python train.py --model="class-conditioned image diffusion model" --dataset="telescope images of galaxies (Galaxy Zoo DECaLS)" --train_examples=44167 --image_size=64 --horizontal_flip=true --conditioning="class" --arch="unet" --objective="edm" --cond_dim=192 --targets=["shape"] --num_classes=3 --cond_dropout=0.1 --norm="groupnorm" --hidden_act="silu" --weight_standardization=true --pixel_unshuffle=2 --widths=[64, 64, 128] --blocks_per_level=2 --scale_shift_norm=true --attention=true --upsampling="pixel_shuffle" --init="kaiming_normal" --residual_init="none" --optimizer="muon" --muon_scale="spectral" --learning_rate=0.037 --momentum=0.95 --nesterov=true --orthogonalizer="newton_schulz_5" --adamw_lr_other_params=0.0023 --max_grad_norm=3.0 --max_steps=18900 --batch_size=128 --epochs=54.8 --lr_schedule="cosine_restarts" --final_lr_fraction=0.05 --warmup_steps=370 --weight_decay=0.003 --adamw_weight_decay_other_params=0.01
Rows from block 5 of a small class-conditioned image diffusion model, named by matrix and row number. Rows with one number belong to one channel. Each number is 128 + 32 x the weight over its row's rms, rounded and kept within 0 to 255. All counts start at 0.
Before each channel's rows are labels from the 100 images, of 14976 (inputs lightly noised), where the channel reaches its highest value: "responds to" is what is common among them. Only what is clearly more common there than usual is listed. The data: telescope images of galaxies (Galaxy Zoo DECaLS).
# convs0: first 3x3 conv (model.mid.0.convs.0.weight, 128x128x3x3, standardized in use, each kernel summed), inputs 0-127
# convs1: second 3x3 conv (model.mid.0.convs.1.weight, 128x128x3x3, standardized in use, transposed, each kernel summed), outputs 0-127

responds to: shape: star or artifact
convs0.31 [120 153 127 148 117  46 150  68 166 145 102  73 130 151 129  94  77 125 117 125 126 188 132 101 202  58  52 189 160 180 192 151 114 159 120 156 136  81 210 157 163 142  99 136 104 136 144 109 100 123 141 112 108 153 128 147  98 169 123 107 194 112 112 127 152 101 129 138  90  71  82 154 161 101  63 110 140 121 144  67  92 112 117 182 141 106 158 118 124 110  91 116 128 127 125 134  81 161 149 160 155  81 145 123 128 113 133 116 108 176 159 155 149 159 139  85 129  96 136 136 146 127 134 112 119 123 119 196]
convs1.31 [ 62 144 125  61 140 101  95 109 110 100  92 140 149 129  91 122 147 138 148 166 183  85 116 123 126  84 141 122 102 144 113 141 115 121 168 113 135  67  90 123 114 169 132 199 151 144 149 125 157 126 156 160 147 172 132 113 166 137  90 117 148 153 115 118  91 110 100   4 140 110 134 123 116 201 151 186 160 121 152 173  91  84  84 138  77 115 107 118 220  95  88 148  99  67 150 114 173 114 147 104 114 137 123  89 117 134 102 106 139 161 123 204 132 128 139 136 182 112 100 121 140  66 108 124 129 139 109 116]

responds to: roundness: cigar-shaped
convs0.93 [127 141 119 132 135  76 130 147 113 105 105 103  65  75 106  97 101 113 126 110 111  83 180 113  70 118 236 132 126 126 157 161 152 217  63 130 141 140 103  85 185 147  95 159 144 149 168  68  85 131  85  79  82 171 132 137  66 188 141 169 139 141 143  88 189 126 129 108 147 116 150 175  96 104 106 139 135 117 150 143 121 159 107 136 150  92 132 115 144  98 122 131 126 144 133 141  95 115 172 127  83  89  92 161 135 114 119 151 112 109 102  95 141 193 212 154 139 148 129 164 116 114 145 164 148 143 104 150]
convs1.93 [112  97 189  88 145  94 101 125 117 155 149 139  91  60 119 110 125 124 138 132 217 117  96 144 109 111 143 180 149 122 146 125 123 145 149  66 138 139 140 173 106 132 178 128 135 120 218 155 161 172 166 152 153  94 111 132 176 119 125 107 114 204  83 132  96  71 123 104 128  98 120  74 130 132 130 170 157 146 180 185 145  91 155 160  82  89 136 135 217 147 103 201 118 110 175 117 160 125 163  77 107 116 156 132 120 130 133 102 106  84 104 157 125  90  96  98 148  88 134 143 128  86 126 163 125  85 106 134]

responds to: spiral arms: yes; bulge size: small
convs0.0 [102 123 192  87 128 142 118 147 100  94 135  91 143 114 119  89 113 133 120 127 140 126 126 121 219 110 187 157 140 129  84 114 110 117  79 136  75 118 153  67 161  78 119  93  88 142 110 242  58 127 186 136 102 104  91  74 155 110 116 127 146 128 148  82 103 124 139 126 180  93 151 172 126  98 126  96 108 102 125 116 132 136 132 198 162 150 102 151 128 176 173  99 104 150 129 145 151 165 100  90 122  86  76 184 136  98 124  95 145 129 169 135 124 202 193 164 135 121 138 127 103 120  89 152 122 132 140 139]
convs1.0 [209  77  86 103 114  95 159 107 110 142 116 106 120  41 164 119 150 178 102  95  90 100 156 110 123 145 179 125 150 133 141 201 199 125 107 125 142 109 109 156 166 102  84 102 166 132 130  81 157 110  87 111 121 135 155 156 126  97 120 130 182  71 138 164 130 134 128 128  88 126 117 105 147 174 130 107 175 122 158 106 131 111 121  82 108 114 183  88  97  93 171 132 152 132 200  55 125 147 147 170 139  95 123 137  73 146 118 152 113  96  70 131 162 157 158 185  79 114 123 106 111 126 192 136 143 126 158  89]

responds to: roundness: cigar-shaped
convs0.112 [137 149 155 159 165 131 145  78 170 120 104 136 147 106 106 123  93  60 132 111 118 101 113 120 149 108 157 171 193 142 147 107 169 128 127 113 145 100  88 147 133 129 174 137 143  94 144 137 187  92  79 120 175 168 161 124  75  69  91  97  64 126  98 154 129 165 128  86  90 170  80 104 111 155  92 136 175 100 171 124  92  91 127 150 148 164 132 134 162 111 109  84 114 113  95 108 146  82  84 178 129 135 148 143 121 109 175 156 114  68 168 194  82 152 114  68 199 143 123 117 169 157 151 153 162 144 164  71]
convs1.112 [112 147 110 191  61 115  55 143 139 168 111 142 138  92  83 120 124 113 134 174  85  74 117  98 189  95 158 159  99 106 132 109 115  94 122 133 122 171  90 147 194  85 117 116 130 165 109 163 100 110 107 166 119 132 167 143 134 113 145  65 145 120  61 126 127 107  67 180 176 111  59 132 118 126  77 104 148 140 114 123 112 153 124  68 147 164 103 137 149 129 143 101 144 146  78 173  91  99  83 194 119 150 136  79 148  63 156 152 122 194 105  76 154 115 114 133 115 167 148 123  96 108  87 123 105 113 106 149]

responds to: shape: featured or disk; edge-on disk: no; spiral arms: yes
convs0.63 [178 131 170 166 114 176 154 177  82 170 147 140 134 126 114 117 145 146 113 132 203 168  79 139 123  98  72 102  82  85 123  67 115 143 169  81  99 120  62 139 106 102 118 136 165  95 139 183 100 141 108 181  77  95 107 179 127 143 124 135 144 103 128 124 114 170 115  96 191 164 109 109  34 150 136 127 150 118 153 171 129 146 124  99 108 137 114  98 113 116 141 190 170 140 110 126 129 152 211  91 112 135 127 204 134 105 127 119  94 163 139  83 140 104 116 118 122 133 136 125 126 132 144 158  98 140 104  36]
convs1.63 [157 134  90 163 140  74 202 125 106  99 167 148 119  68 138 124  97  93  51 139 158 171 157 118 157 141 130  99 138 190 153 112 125 176 154  60 143 126 129 152 133 106  99  76 123 143 160 123 155 144  75 138 125  98 140  68 141  91  76 155 159 118 172  99 156 110 147 136 146 101 118 159 121 167 147 118 139 141 141  62 131  88 182 111 122 119 114 125 119 137  77 134 143 100  89 105 127 134 140 107 136  99 129 172 148  93 139 116 107 165  15 108 164 114 184 117 140 151  73 163 133 159 145 180 202 119 155 150]

responds to: shape: featured or disk
convs0.69 [ 89 132  95 106 109 146 132 143 168 140 113 118 103 166  98 133 158 183 144 112 136 127 183 169 122 132 120 145 153  82 148 109 141 101 169 120 163  91 130 129  59 146 126  92  52  93 119  89 119 108 166 127 151  96 156 146 109  76  70  96 123 135 144 115 183 165 198 135  84 165 138 158 145 204 234 129 156 134 180 100  87 110 109 119 103 155 124 131 137 157 143 149 105 120 115 141 138 104  80 183 124 169 154  65 129 112  72 116 122 142  84  40 146 136 101 181 134 161 124 138 135  81 134 127 148 115 111 104]
convs1.69 [129  92 109 137 121 134 111 108 150 149 178 148 148 123 178 138  81 122 171 128  37 147  81 131 168 133 111 104 136 128 135 106  72  92 114 133  85 177 147 166 103 148  69 122 134 120 122 129 138 166 144 124 137 116  88 138 126 127 187 162  95 140  97  99 159 204 169 173 111 111  89 164  99 147  93 114 112 132  95 137 148 144 174 209 180 184 151 114  70 179 155  88 197 136 145 131  77 122 141 177 134  94 139  72  95  96 142 126 165 113  77 160 101 113 106 101  85 114 113 119 159 205 159 125 118 129 139 137]

responds to: roundness: round
convs0.18 [170 123 100 140 140 154 101 180  47 147 196 187 169 197 114 134 122 138 132 141 101 144  89 138  94 161  61 129 122 149 101 139  90  89  88 123 111 131 122 145 102 112  98 165 156 131  77  64 135 140 150 178 177 101 126 129 157 119 131 141 128 141  94 205 115 115 152 153 115 103 112 100  69 134 127 156 138 162 123 142 139 145 153 166 169 154 148 166 157 155 121 157 152 145 103 172 134 139 124 110 153  62 103  80 101 155 161 117 125 138 191  64 104 103  53  80 115 108 116 115 144 138 120 110  68 141 119  55]
convs1.18 [121 152 149 131 110 184 138  92 146 176 155 149 186  98 119 161 149  81 148  72 126 173 133 152 128 131 137  94  85 126 129  97 120  97 163 160 113 149 120 147 173 128 144  99  89 189 123 123  88 149 173 141  92 119 137  95 128 107 116  86 112 102 102  82 123 102 213  96 162 117 190 193 152 104  79  77 180  89 121 118 120 150 182 132 163  93 149 111  97  87 116 147 124 193 144 165 112 139  54 115 130 112 153 186 153  73  85 103 202 143 112 163 108  95 117 137 122 161 137 156 125 122 165 162 131 163 163 148]

responds to: roundness: cigar-shaped; edge-on disk: yes
convs0.53 [161 129  98  94 128 134  78 112 131 121 133  85 140 139 118  98 114 132  90 108  24  82 105 145 153  99 144 176 120  87 140 132 124 129 122  98  86 172 141  82  74 132 111 132 145 122 155  24 135 143 141 124 101 139 182 108 134 141 157 159 102 169 108 105 129 155 171  92 161 150 124 123  80 148 126 125 101 146 172  80 155  88 134 156 182 127  87 142 123 148  63  73 123  88 125 158 179 155 142 170 176 119 122 151 133 135  69 127 135  82 162 168 156  83 129  92 212 165 146 154 167 135 150 153 127 145 171 172]
convs1.53 [126 148 193 159 191  99  73 143 224 103 191 123 120  91 172  64  96 140 132 157 134 153 104 101 126 108 114 128 126 155 140 109  98 132 127 140 129  90 104 142 121 106 113 130 136 145 181 134 208 145  69 130 148 125 162 137 142 118 111 118 124 104 127 115 141 150 101  97  88 122  29 146 182 112 197 160 116  96 109  85 173 135 159  93 101 150 138 132 119  86 179 116 112  93 142 108  61 128 111 138 130  64 145 147 133 156 149 155  96 122 179 148 111 114  56 111 110 118 125 101 161  96 164 176  85 160 130 125]

responds to: edge-on disk: yes; shape: star or artifact
convs0.55 [229 164  86 160 168 151 159 159 102 162 125 133 147 224 189 143  95  82 124 107 105 119 122 175  58 185  90 137 132 129 154 115 167 126 127 136 160  72 154 107 111 125 136 110 151 178  96 107  94 109 120  81 160 133 120 146 118 146 126 121  68 105  80 119 139 133 152 131  62 105 134 127 133 149 130 117 104 114 125 113  81 168 108 134 132 141 133 204 113 135  86 126 115  99 152 123 101 165 102  49 173 143 117  56 139 146 157 112  64 100 133 143 113 130  96 132 115 108 148 140 162 165 155 109 123 131  96 196]
convs1.55 [130 108 157  86 218 124 112 105 169  99 144 159 155  98 129 148  95 160 166 150 152 107  94 155  73 139 104 151 117 194 154 163  92  87 152  89  71 102 128 168  85 147 147 121 193 172 158 102 121 117 207 138 115 123 140 151 146 157 160  88 146 171 146 115  86 119 164 128  94 148 201 104 122 101 122 144 128 203 114 125 179 126 139 108 136 108 119 154 136 125 173  89 103 144 130 150 182 146 110 121 114  68 128  88  93 139  82 173 136  97 139  96 117 117  93  94 139 126  99  54 119  60  70 127 116 118 112 129]

responds to: shape: star or artifact
convs0.110 [163 138 143 132  72 108 164 121 137  91 124 149 149 175 133  99 136 133  64 146 114  96 140 128 114  97 139 129 144  56 127 122 178 149 105 197 148 113 133 167 152  99 191 120 177 180 129  65 138 151  87  75 121 144  58 144 105 209 119 131  62 117 142 145 139  88 127  86  76 153  78 126 141 172  82 123 140 111 149 135 113 112 110 160 177 110 177 131 110 122 112 121 167 156 122 118 115 129 145 113 132  97 131 151 144 101 201 124 138  53 164 109 121 213 192  86 127 123 149 106  93 156 143 118 139 140 123  83]
convs1.110 [ 92  83 172 176 164 104 125 109 131 109 151 123 103 132 118 156 112 139 186 119 172 146 125 169 101  96  73 122 131 117 126 124  94 142 130  68 116 108  98 149  99 122  89 185  96 150 114  78 130 122 172 195 124 128 190  70 123  80 120 136  81 131  54 116 111  72  92 111 151  85 168  73 120  70 149 149 156 113 140  97 181 140 167 105 135 112  87 150 171 100 141 158 104  80  85 144 107  87 136 150 136 108 113 115 124 131 165 154 137 172 163 141 145 109  70 101 115 149  59 119 166  54  70 139 118 112 143 147]

responds to: shape: star or artifact
convs0.44 [ 99 116 117 112  53  83 110 107  93  53 115 118 117 126 141 112 162 214 125 141 133 164 120 145 113 140 124 165 144 111  73 174 152 141  82 171 118 168 144 156 118 141 161 145 109 184 127 112 120 137 102 132 137 160  96 112 102 194 148 133  90 137 175 123 136 118 133  90  47 104  91 142 131 142 102 131 121 137 119 123 138 141 140 165 170 117 129  93 132  87 150 104 109 153 147 102 118 124 125 132 106  90 154 101  97  83 118 141 132  39  92  55 173 179 221 127 128 163 164 113 144 170 150 133 213 142 169 135]
convs1.44 [105  95 158 120 110  98  72 105 159  94 129 159  95  77 112 162  84 156 141 167 169 195  72 181  99 138 110  88 166 143 141 157 125 114 141  73  86 124  97 182 134 134 112 156  95 173 112 137 161 103 177 178 108 157 144  78 158  68 115 137 106 149  83 103 182  81  81 170  99 110 117  70  90 119 108 161 168 173 118  91 129 122 164 117 117 146  74 103 122 107  75 155  57 106 109 134 143  69 116 155 100 113 119 114 138 163  90 161 118 139 121  72 133 110 131 106 158 131 111 110 198 123  83 114 112 116 104 141]

responds to: roundness: round
convs0.5 [ 98 167 151 119 114 113 147  91 116 127 126 128 146 100  95 167 112 160 160  97  76 143 109 101 112 137 225  89 128 103 145 117 109  60 178 113  97 116 102  65 158 146 102  79 219 134 159 109 123 149 132 102  94 148 114 123 107 107  95 134 163 171 167 119  99 110 156 163 163 125 197 111 108 130 138 189 166 161 188  72 165 139 143 137 101 108 107 135 103 134 104 145  83 119 153 159 127 184 144 150 142 136 175 115  71 123  68 132 138 195  89 117 129 129 122 160 150 159 116 110 138 126 153  59  57 150 117 122]
convs1.5 [149 128 153 169 134 129 130 121 169 108 177 142 151  87 150 114 156 115 117 112 110 122 162 127 114 147  99 112  89 136 146  92 128 120  97 128 147 146 221 126 154 124 126  90  95 159 129 101 126 122 138 103  85 103 100 138 105 123 146 135 120  86 206 137 112 149 121 145  77 161  62 121 174  74  76 131 103  76  43  91 105 195 143 105 122 154 126  56  74 106 165  89 119 197 168 108 185 155 112 110 140 138 166 148 147 188 105 151 111  56  99 156 101  99  94 109 110 107 157  91 111 118 152 126 104 189 161 126]

responds to: roundness: cigar-shaped
convs0.64 [119  90  91 147 148 147 101 109 186  95 142 155 148  79  92  69 130 160 131 139 109 168 111 107 200 136 117 170  92 156 130 186 129 166  75 114 111 160  81 156  81 137 131 171  82 187 105  34 158 147 153 140 177  90 142 120 161 140 179 151 122 133 112 145 155  85 116 153  70 121 103 128  99 132  91 138 140 131 100 141 156 133 170  67 168 120 131 113 110 102 102 157 100  96 150  87 159 108  83  68 115 147 155  92 105  58  90 136 161  89 133 166 152 171 143 118 138 155 136 175 147 134 151 114 155 122 173 174]
convs1.64 [  0 111 161 163 147 129 155 131 139  96  99 101 117 156  63 142  82 134 112 119  59 156 117 139 120 109 157 135 129 121  97 125  97 151 107 149 134 103 117  71  95 160 109 149 128 167 163 151  66 125  94 111 174 149  87  84 133 117  91 113 110 135 109  94 105 129  93 125 150 177  86 133 111 100 111 157  86 116 131 122  98 151  50  71  99 170 119 107 153 119 117 128 142 149  91 151  83  30 114 151 141 173 106 107 112 140  81 138 146 204 153 149 124 107 161 129 136 152  73 133 140 168 108 133 122 109 146 150]

responds to: roundness: cigar-shaped
convs0.83 [182 143 125 164 185 148 198 140  76 151 135 128 146 101  95 211 139  48 117 113 181 118 105 150 132 118 155 114 147  79 114  59 154 107 120  96 136 150 167 134 138 146 119 127 108 166 170 255 159 108  97 148 165 162 166 145 168 137 103 127 109 163  99 125 105 106 103 155  67  92 105 125  94 123  96 132 120  79 122 103 122 127 137 108  98 112 137 131 113 135  88  81 129  99 151 143 136 124 113  95 195 131 108 168 156 153 117 137 163  39 150 104  83 131 155 151 141 168 137 100 126 156 133 126 131 129 126  82]
convs1.83 [163 175 181  84 130 137 157 156 147 130 115 150 156 128 154  63 108 137 170 132 179 141 134 179  48 160 126  94 124 178 167 124 117 160 170 169 149 139  67 120 144  93 161  89 110  98 197 116 147 149 110 123 108 107 150 161  82 138 143 134 125 102 203 115  97  84 137 101 146 106 162  84 176  61 176 142 122  80  85  93 134 145  94 138 144  77 118 147 187  93 172 142 103  77 156 113 124 123 188 156 102 124 126 177  92 188 131 104 101 111 138 133 121 151 124 112 117  98  78 148 124 114  83 145 131  79 110 123]

responds to: roundness: round
convs0.41 [125 147 172 135  97 127 165 160 141 142 129 179 173 134 105 153 155 186 170 121 124 119 114 124 204 159  19 102  62 153 150 139 131 106 126 161 132 138 109 157 150  98  40 126 137 102  94  59 139 141 138 112 141 102 100  95  90  82 167 147 151 122 121  96 101 187 172 168  98 138 109 114  92  84  73 122 100 183 103 138 157 119 137 121 121 156 156 103 105  80 142 197 124 165 178  93 128 119 200 114 137 165 142 137  92  89 108 166 116 139 144 127 160 104 163 141 109 122 132  85 169 117 132 115 110 129 103  81]
convs1.41 [140  73 140 150 166 103 105 185 159 141 120 134 126 121 127 156 121 119 101 117  55  89 142 115 106  96 164 177 112 110 123 152 137 130  98 110 109 115 158 172 200 124 161 104 211 150  80 149  85 101 147 129  81  41 139 140 144  54 143 112 127 154 121 162 167 222 126 189 103 142  83 114 104 196 187 131 142 148 120 136 105 109 152  86 133 112  82  61 129 189 162 114 120 145 105 142 168 131  82 113 110  86 146 119 137 173 124 138 165 159 111  88 144 117 154 133 110 125 109 119 137 132 191 119 112 118 133 133]

responds to: spiral arms: yes; spiral winding: tight; bulge size: small
convs0.20 [ 96 112 205 115 153  88 160 176 130 125 115 132  99  95 125  80 126 141 122 107 180 153  88 145 128  98 167 164  79 114 159 148  46  95 182 103  56 110 146 105 106  80 158  94  72 162 165 161 126 108 134 190 108 162 102 155  76 127 112 118  83  81  96 129 159 147 118 155 124  81 157 123  82  85 130 106 137 130 108 182 141 136 121 134 141 157  66  98 149 173 171 135 171 184 123  94 115 137 122 200 116  86 122 132 103 132  85 146 103 108 147 105 165 160 167 113 160 109 135 173 142 155 131 149 161 138 176 151]
convs1.20 [177 129 153 127 106  63 100 104 162 180 147 152  77  78 139 127 144 146 106 136 111  93 144 140 170  72 174 103 118 175 184 121 194 147 117  68 120 173 124 170 149 135  95 113 154 116 184 132 166  99  85 105 131 153 174 153 135 123  89  84 123 124 187 140 125 162 110 133 121 143 116 117 171 186 129 148 161 156 170 139 144 109 126 151  88 123  86 164 204 124 118 141  35  81 119  99  66 131 152  97 120 124 122 151 160 117 166 118  62 150 108 109 125 121  93 135 116 122 136  99 158 126 144 168  79  73  85 150]

responds to: edge-on disk: yes; roundness: cigar-shaped
convs0.11 [ 93  92 187  83 136 132 109 141 169 158 154 163 106 129 100 104 115 149 156 180 141 161 141  89  91 131 208 134 135 117 165 176  99  96 152  65 112 142 122  78 131 117 113  90 117 140 160 198  96 114 176 153 110 162 109 129 166 120 114  97 112 141 212 116 166 104 153 142 117 103 126 158 171 123 123 145 150 168 175 111 141 155 145 123  82 112 126 144  99  77 101 111 164 194 128 149 132 144 100 114  73 119 134 122 156  43  82 121 114   6 101  76 127 119 165 123 128 146 138 108 137 119 118 164 109 144 126 106]
convs1.11 [221 143 130 124 116 104 166 149 143 133 133 176  52  76 167 128 140 130 138 137 145 149 145 146 220 161 124 169 173 160 189 143 120  85 139 115 153 148 159 223  89 124 121 103 116  90 153 135 155 165 117  92 152  61 141 160 123 103 172  96 120 142 156 108  93 147 179 141  95 128 151 146 149  90 153 149  67 141 126 134 139 138 155 166 132 129 163 160 120 142 137 153  86 146 129 100 115 125  81 107 113 123 121  84 176 142 162 139  82  97  84 122  84  99  86 126  92 116 131  83 114  75 125 144 113  58  84 159]

responds to: shape: star or artifact
convs0.23 [144 163  85 139 105 105 197 132  51 146 148 161 156 139 164 155 152 157 122 142 117  50 137 145 111  68 112 148 142  84  99 108 136 109 112 201 100 165 124 114 155 119 132 111 134 122 162 131 140 138 117 147 187 179 128 131  97 200 146  97 164 149 161 107 152  84 126 134  95 127 180 100 130 161  95 125  72 116  63 119 145 112 117 102 182  87 197 135 145 131 131  77 147 161 125 114 142 138 111 144 160 145  95 137 143 132 171 121 203 137 150 134 122 161  87  65 101 115 114  69 113 105 124 128  38 138 109  77]
convs1.23 [141 113 188 152 178  93  96 108 163 132 102 130 127 113 158 155  61 125 194 104 242 123 109 191 159 161 113 127 121 128 137 129  60 150 137 105  67 160  90 131  99 145 175 133 162 167 150 120 127 126 121 148  99 205 142 135 121 188  91 133 133 136 105  90 160  99  49 124 115 157 139  90 117 127 139 162 153  84 122 134 133 121 161 166 104 155 115  94 104 112 114 151 161 102  95 115 116 108 147 154 105  55 149 123 100 181  98 155 139 153 129 157 121 118 159  90 189  78 110 123 159 103  58 136 128 110 121 114]

responds to: roundness: cigar-shaped
convs0.45 [ 89 132 140 161 129 118 150  78 188 125 105 103 144 101 186 120 106 165 144 123 144 153 149 158  83 112 141  97 117 169 138 134 113 112 189  66 125 189 230 104 133 112 151 132 199 167 149 164 127 146 176 150 126 171 188 156 132 101 112 132 173 117 155 121  81  91  93 140 119 101 115 127 154  65 103 127  90  77  91 116 162 104 135 100 105  81  99 139 137 140  71  74  87 133 107 106 167  97 109 114 179 103 101 199 155 125 153 112  89 132 134 194 113 123 122 131 150 111 140 115 114  52 113 144  90 129 116 119]
convs1.45 [110 106 129 137 205 126 118 165 103 180 157 128 173 154  77 128 150 121  94 134  90 132 133 152 143 180 127 171  91  98 104 122 149 146  77 189 152 123 159 125 113 146 184 139 101  98 154  85  87 160  89 123 111  98  71 148 113 196 182 145 130 155 173 132 140 124 156  77 148 158 112  85 102 119 114 170 129 132 111 154 103 105 130 203 128 103 169 138 109 121 162 187 213 131 209 165 178 152 146  87 110 167 149 121 108 133 121  69 111 107 108 113 115 128 179 155  97 109 151 125 108 206 111 103 135 124 133 125]

responds to: roundness: cigar-shaped
convs0.19 [112 129 152 147  73 104 172 125 134 113  98 105 136 106 127 145 100 104 133 124 135 139  96 182 109 112 147 122 175  63 169 116  90  60 182  75 113 162 156 158  98 108  92 104 132  44 127  80 116 160 126  95 158 171 128 127 153 132 154 151 170 123  98 130 153  82 156 133 150 106 171 218 101 135 119 134 143 136 219 186 117 144 133 114 118 147 190  84 162  99 154  93 179 156 160 130 144 134 127 110  90 121 110  71 104 225 124 138  85 149 112 156 125 107  61 131 115 123 104 139  96 144 136 143 109 130 103 136]
convs1.19 [101 133 118  91 148  91 131 172 118  95  55 163 146 149 147 165 146 124 115 138 160 125 115 121 167  84 101 147 103 160 162  98 123 148  99 122 136 125  93 143  68 154 171 124  63  37 154 134 141 129  83  87  79 134  84 112 139 191 118 138 139 158 114 108 117 234 105 109 168 139  90 120 146  52 121  95  96 124 139 133 118 136 153 165 158 157 159 126  93 145 106 132 153 131 135 142 116 119 241 114 178 116 200 127 137 112  82 143 123  69 109 153 130 134 113 162  77 136  99 109 111 150 148 104 139  94 120 114]

responds to: edge-on disk: no; spiral arms: yes; bulge size: small
convs0.84 [119 135  94 122 164 142 190 173  97 141 156 186 152 129 143 141 133 158 116 143 175 132 140 128 100  97 152 165 140  90  60 126  89  84  78 128  73  84  71 104 124  69 151  75 115 112 103 166 120 109 131  80 144 143 162 141 124 146 124 120 115  87 133  50 162  84 189 155 118  97 126 173 145 155  85 162 186 144 192 140 157 119 120  57 164 114 169 156 174 147 129 152 138 161 168 120 140 162 121  75 186 124 170  91 121 103 129 138 123  94 103  59 107 178 110  81 123 132 124 114 107 101 146 141 138 137  88 137]
convs1.84 [146 169 144 154 107  77 140 137 184 129 107 130 103  96 127 147 116 131 149 104 121 101 147 145 175 110 154 195 200 156 208 125 141  82  98 123 129 142 123 173  65 121  83 103 189 136 148 107 124 110 114 128 128 131 141 211 136 154  98 178 115 135 177 169  77 131 100  73 140 131 124  87 150 104 152 185 103 148 117 150 127 143 151 144 111 150 118 144 164  99 121 157 157 130 128  83 125 132 146 128 116 142 130 159  82 213 171 186 116 172 123 116  90  70 103  97  93  66 114  85 171 119 165 153  92 185 103 144]

responds to: roundness: in between
convs0.109 [202 139 135 155 147 216 150 194 165 102 151 151 125 149 133 154 137  79 137 110  78  71 115 120 107 169 173 106 105  76 110  95 201 138 135 138 144  74  88 176 122  97 144 142  36 178 139 143 149 126 119 127 131 132 150  75 156 118 109 131  55 147  68 149 134  44 199 123 128 128  84  95  88 151 173 150 145 109 150 147 125  74 145 144 134  97 111 164 150 133 128 159 148  99  84 126 129 138 145 181 159  88 124 102 108 149 149 137 139 108 133  79 134 137 103 151 137 108 141 129 139 106 109 129 120 120  99  76]
convs1.109 [104 143 155 179 130 128 110 145 137 151 123 133 196 148 147  88 106 124 187 128 158 168 125 111  73 125 132 100 126 205 114  90 101  87 140 122 175 154 120 121 167 111  97  80 108 121 142 129 112 101  70 102 132 135  83 153  79  41 151 159  99  88 212 131 106 129 118 181 116 135 150 145 169  54 108 101 113 100  61 136 127 150 107  67 173 120 128 154  84  69 139  64  80 117  99 109  92  85 160 165 139 127  86 158  81  99 170 123 155 104 147 108 131 149 101 128  88 136 102 154 128 117  94 144 103 116 125 132]

responds to: edge-on disk: yes
convs0.4 [141  78 115 162 110 118 147 157 133 161 113 155 153 134  72 162 170 164 115 126  84 170  98  87 165 157  77 134 143 154 109 158  86  80  91 116  74  78  96 115 168 120 131  88 139 110  98 109 150 155 117 143 118 126 121 128 190 158 174 144 136 125 112  92 134  72 110 144  62 123  99 156 150  66 163 151 121 136 126 130 154 143 151  41 107 135 247 120 114  73 142 143 200 164 185  85 124 158 132  96 159 136 145 102 126 127 160 116 163 142 164  58 132 138 127 157 122 124 138  94 125  83 133 130  83 134 143 138]
convs1.4 [161 123 127 195 129  60  55 157 155 132 180 164 124 182 122 165 151 105 107 166 121 147  81 104 157 127 161 177 117 138 138 105  93  95 108 125 164 140 132 129 157 165 134  99 159 121  98  83 101 106 117 173 132 100 147 155 162  74 108 154 124  91 117 162  97 105  68 133 139 130 128  96 133  76 145 147  93 169  33  68 132 162 194 121 152 165 106  96 203 144 172 145 122 129 119 178 145  84  68  96  94 121 137 136 147 123 193 112 134 151 160 101 127  96 157 156 112 126 186 137 133 121 159 156 130 167 121 132]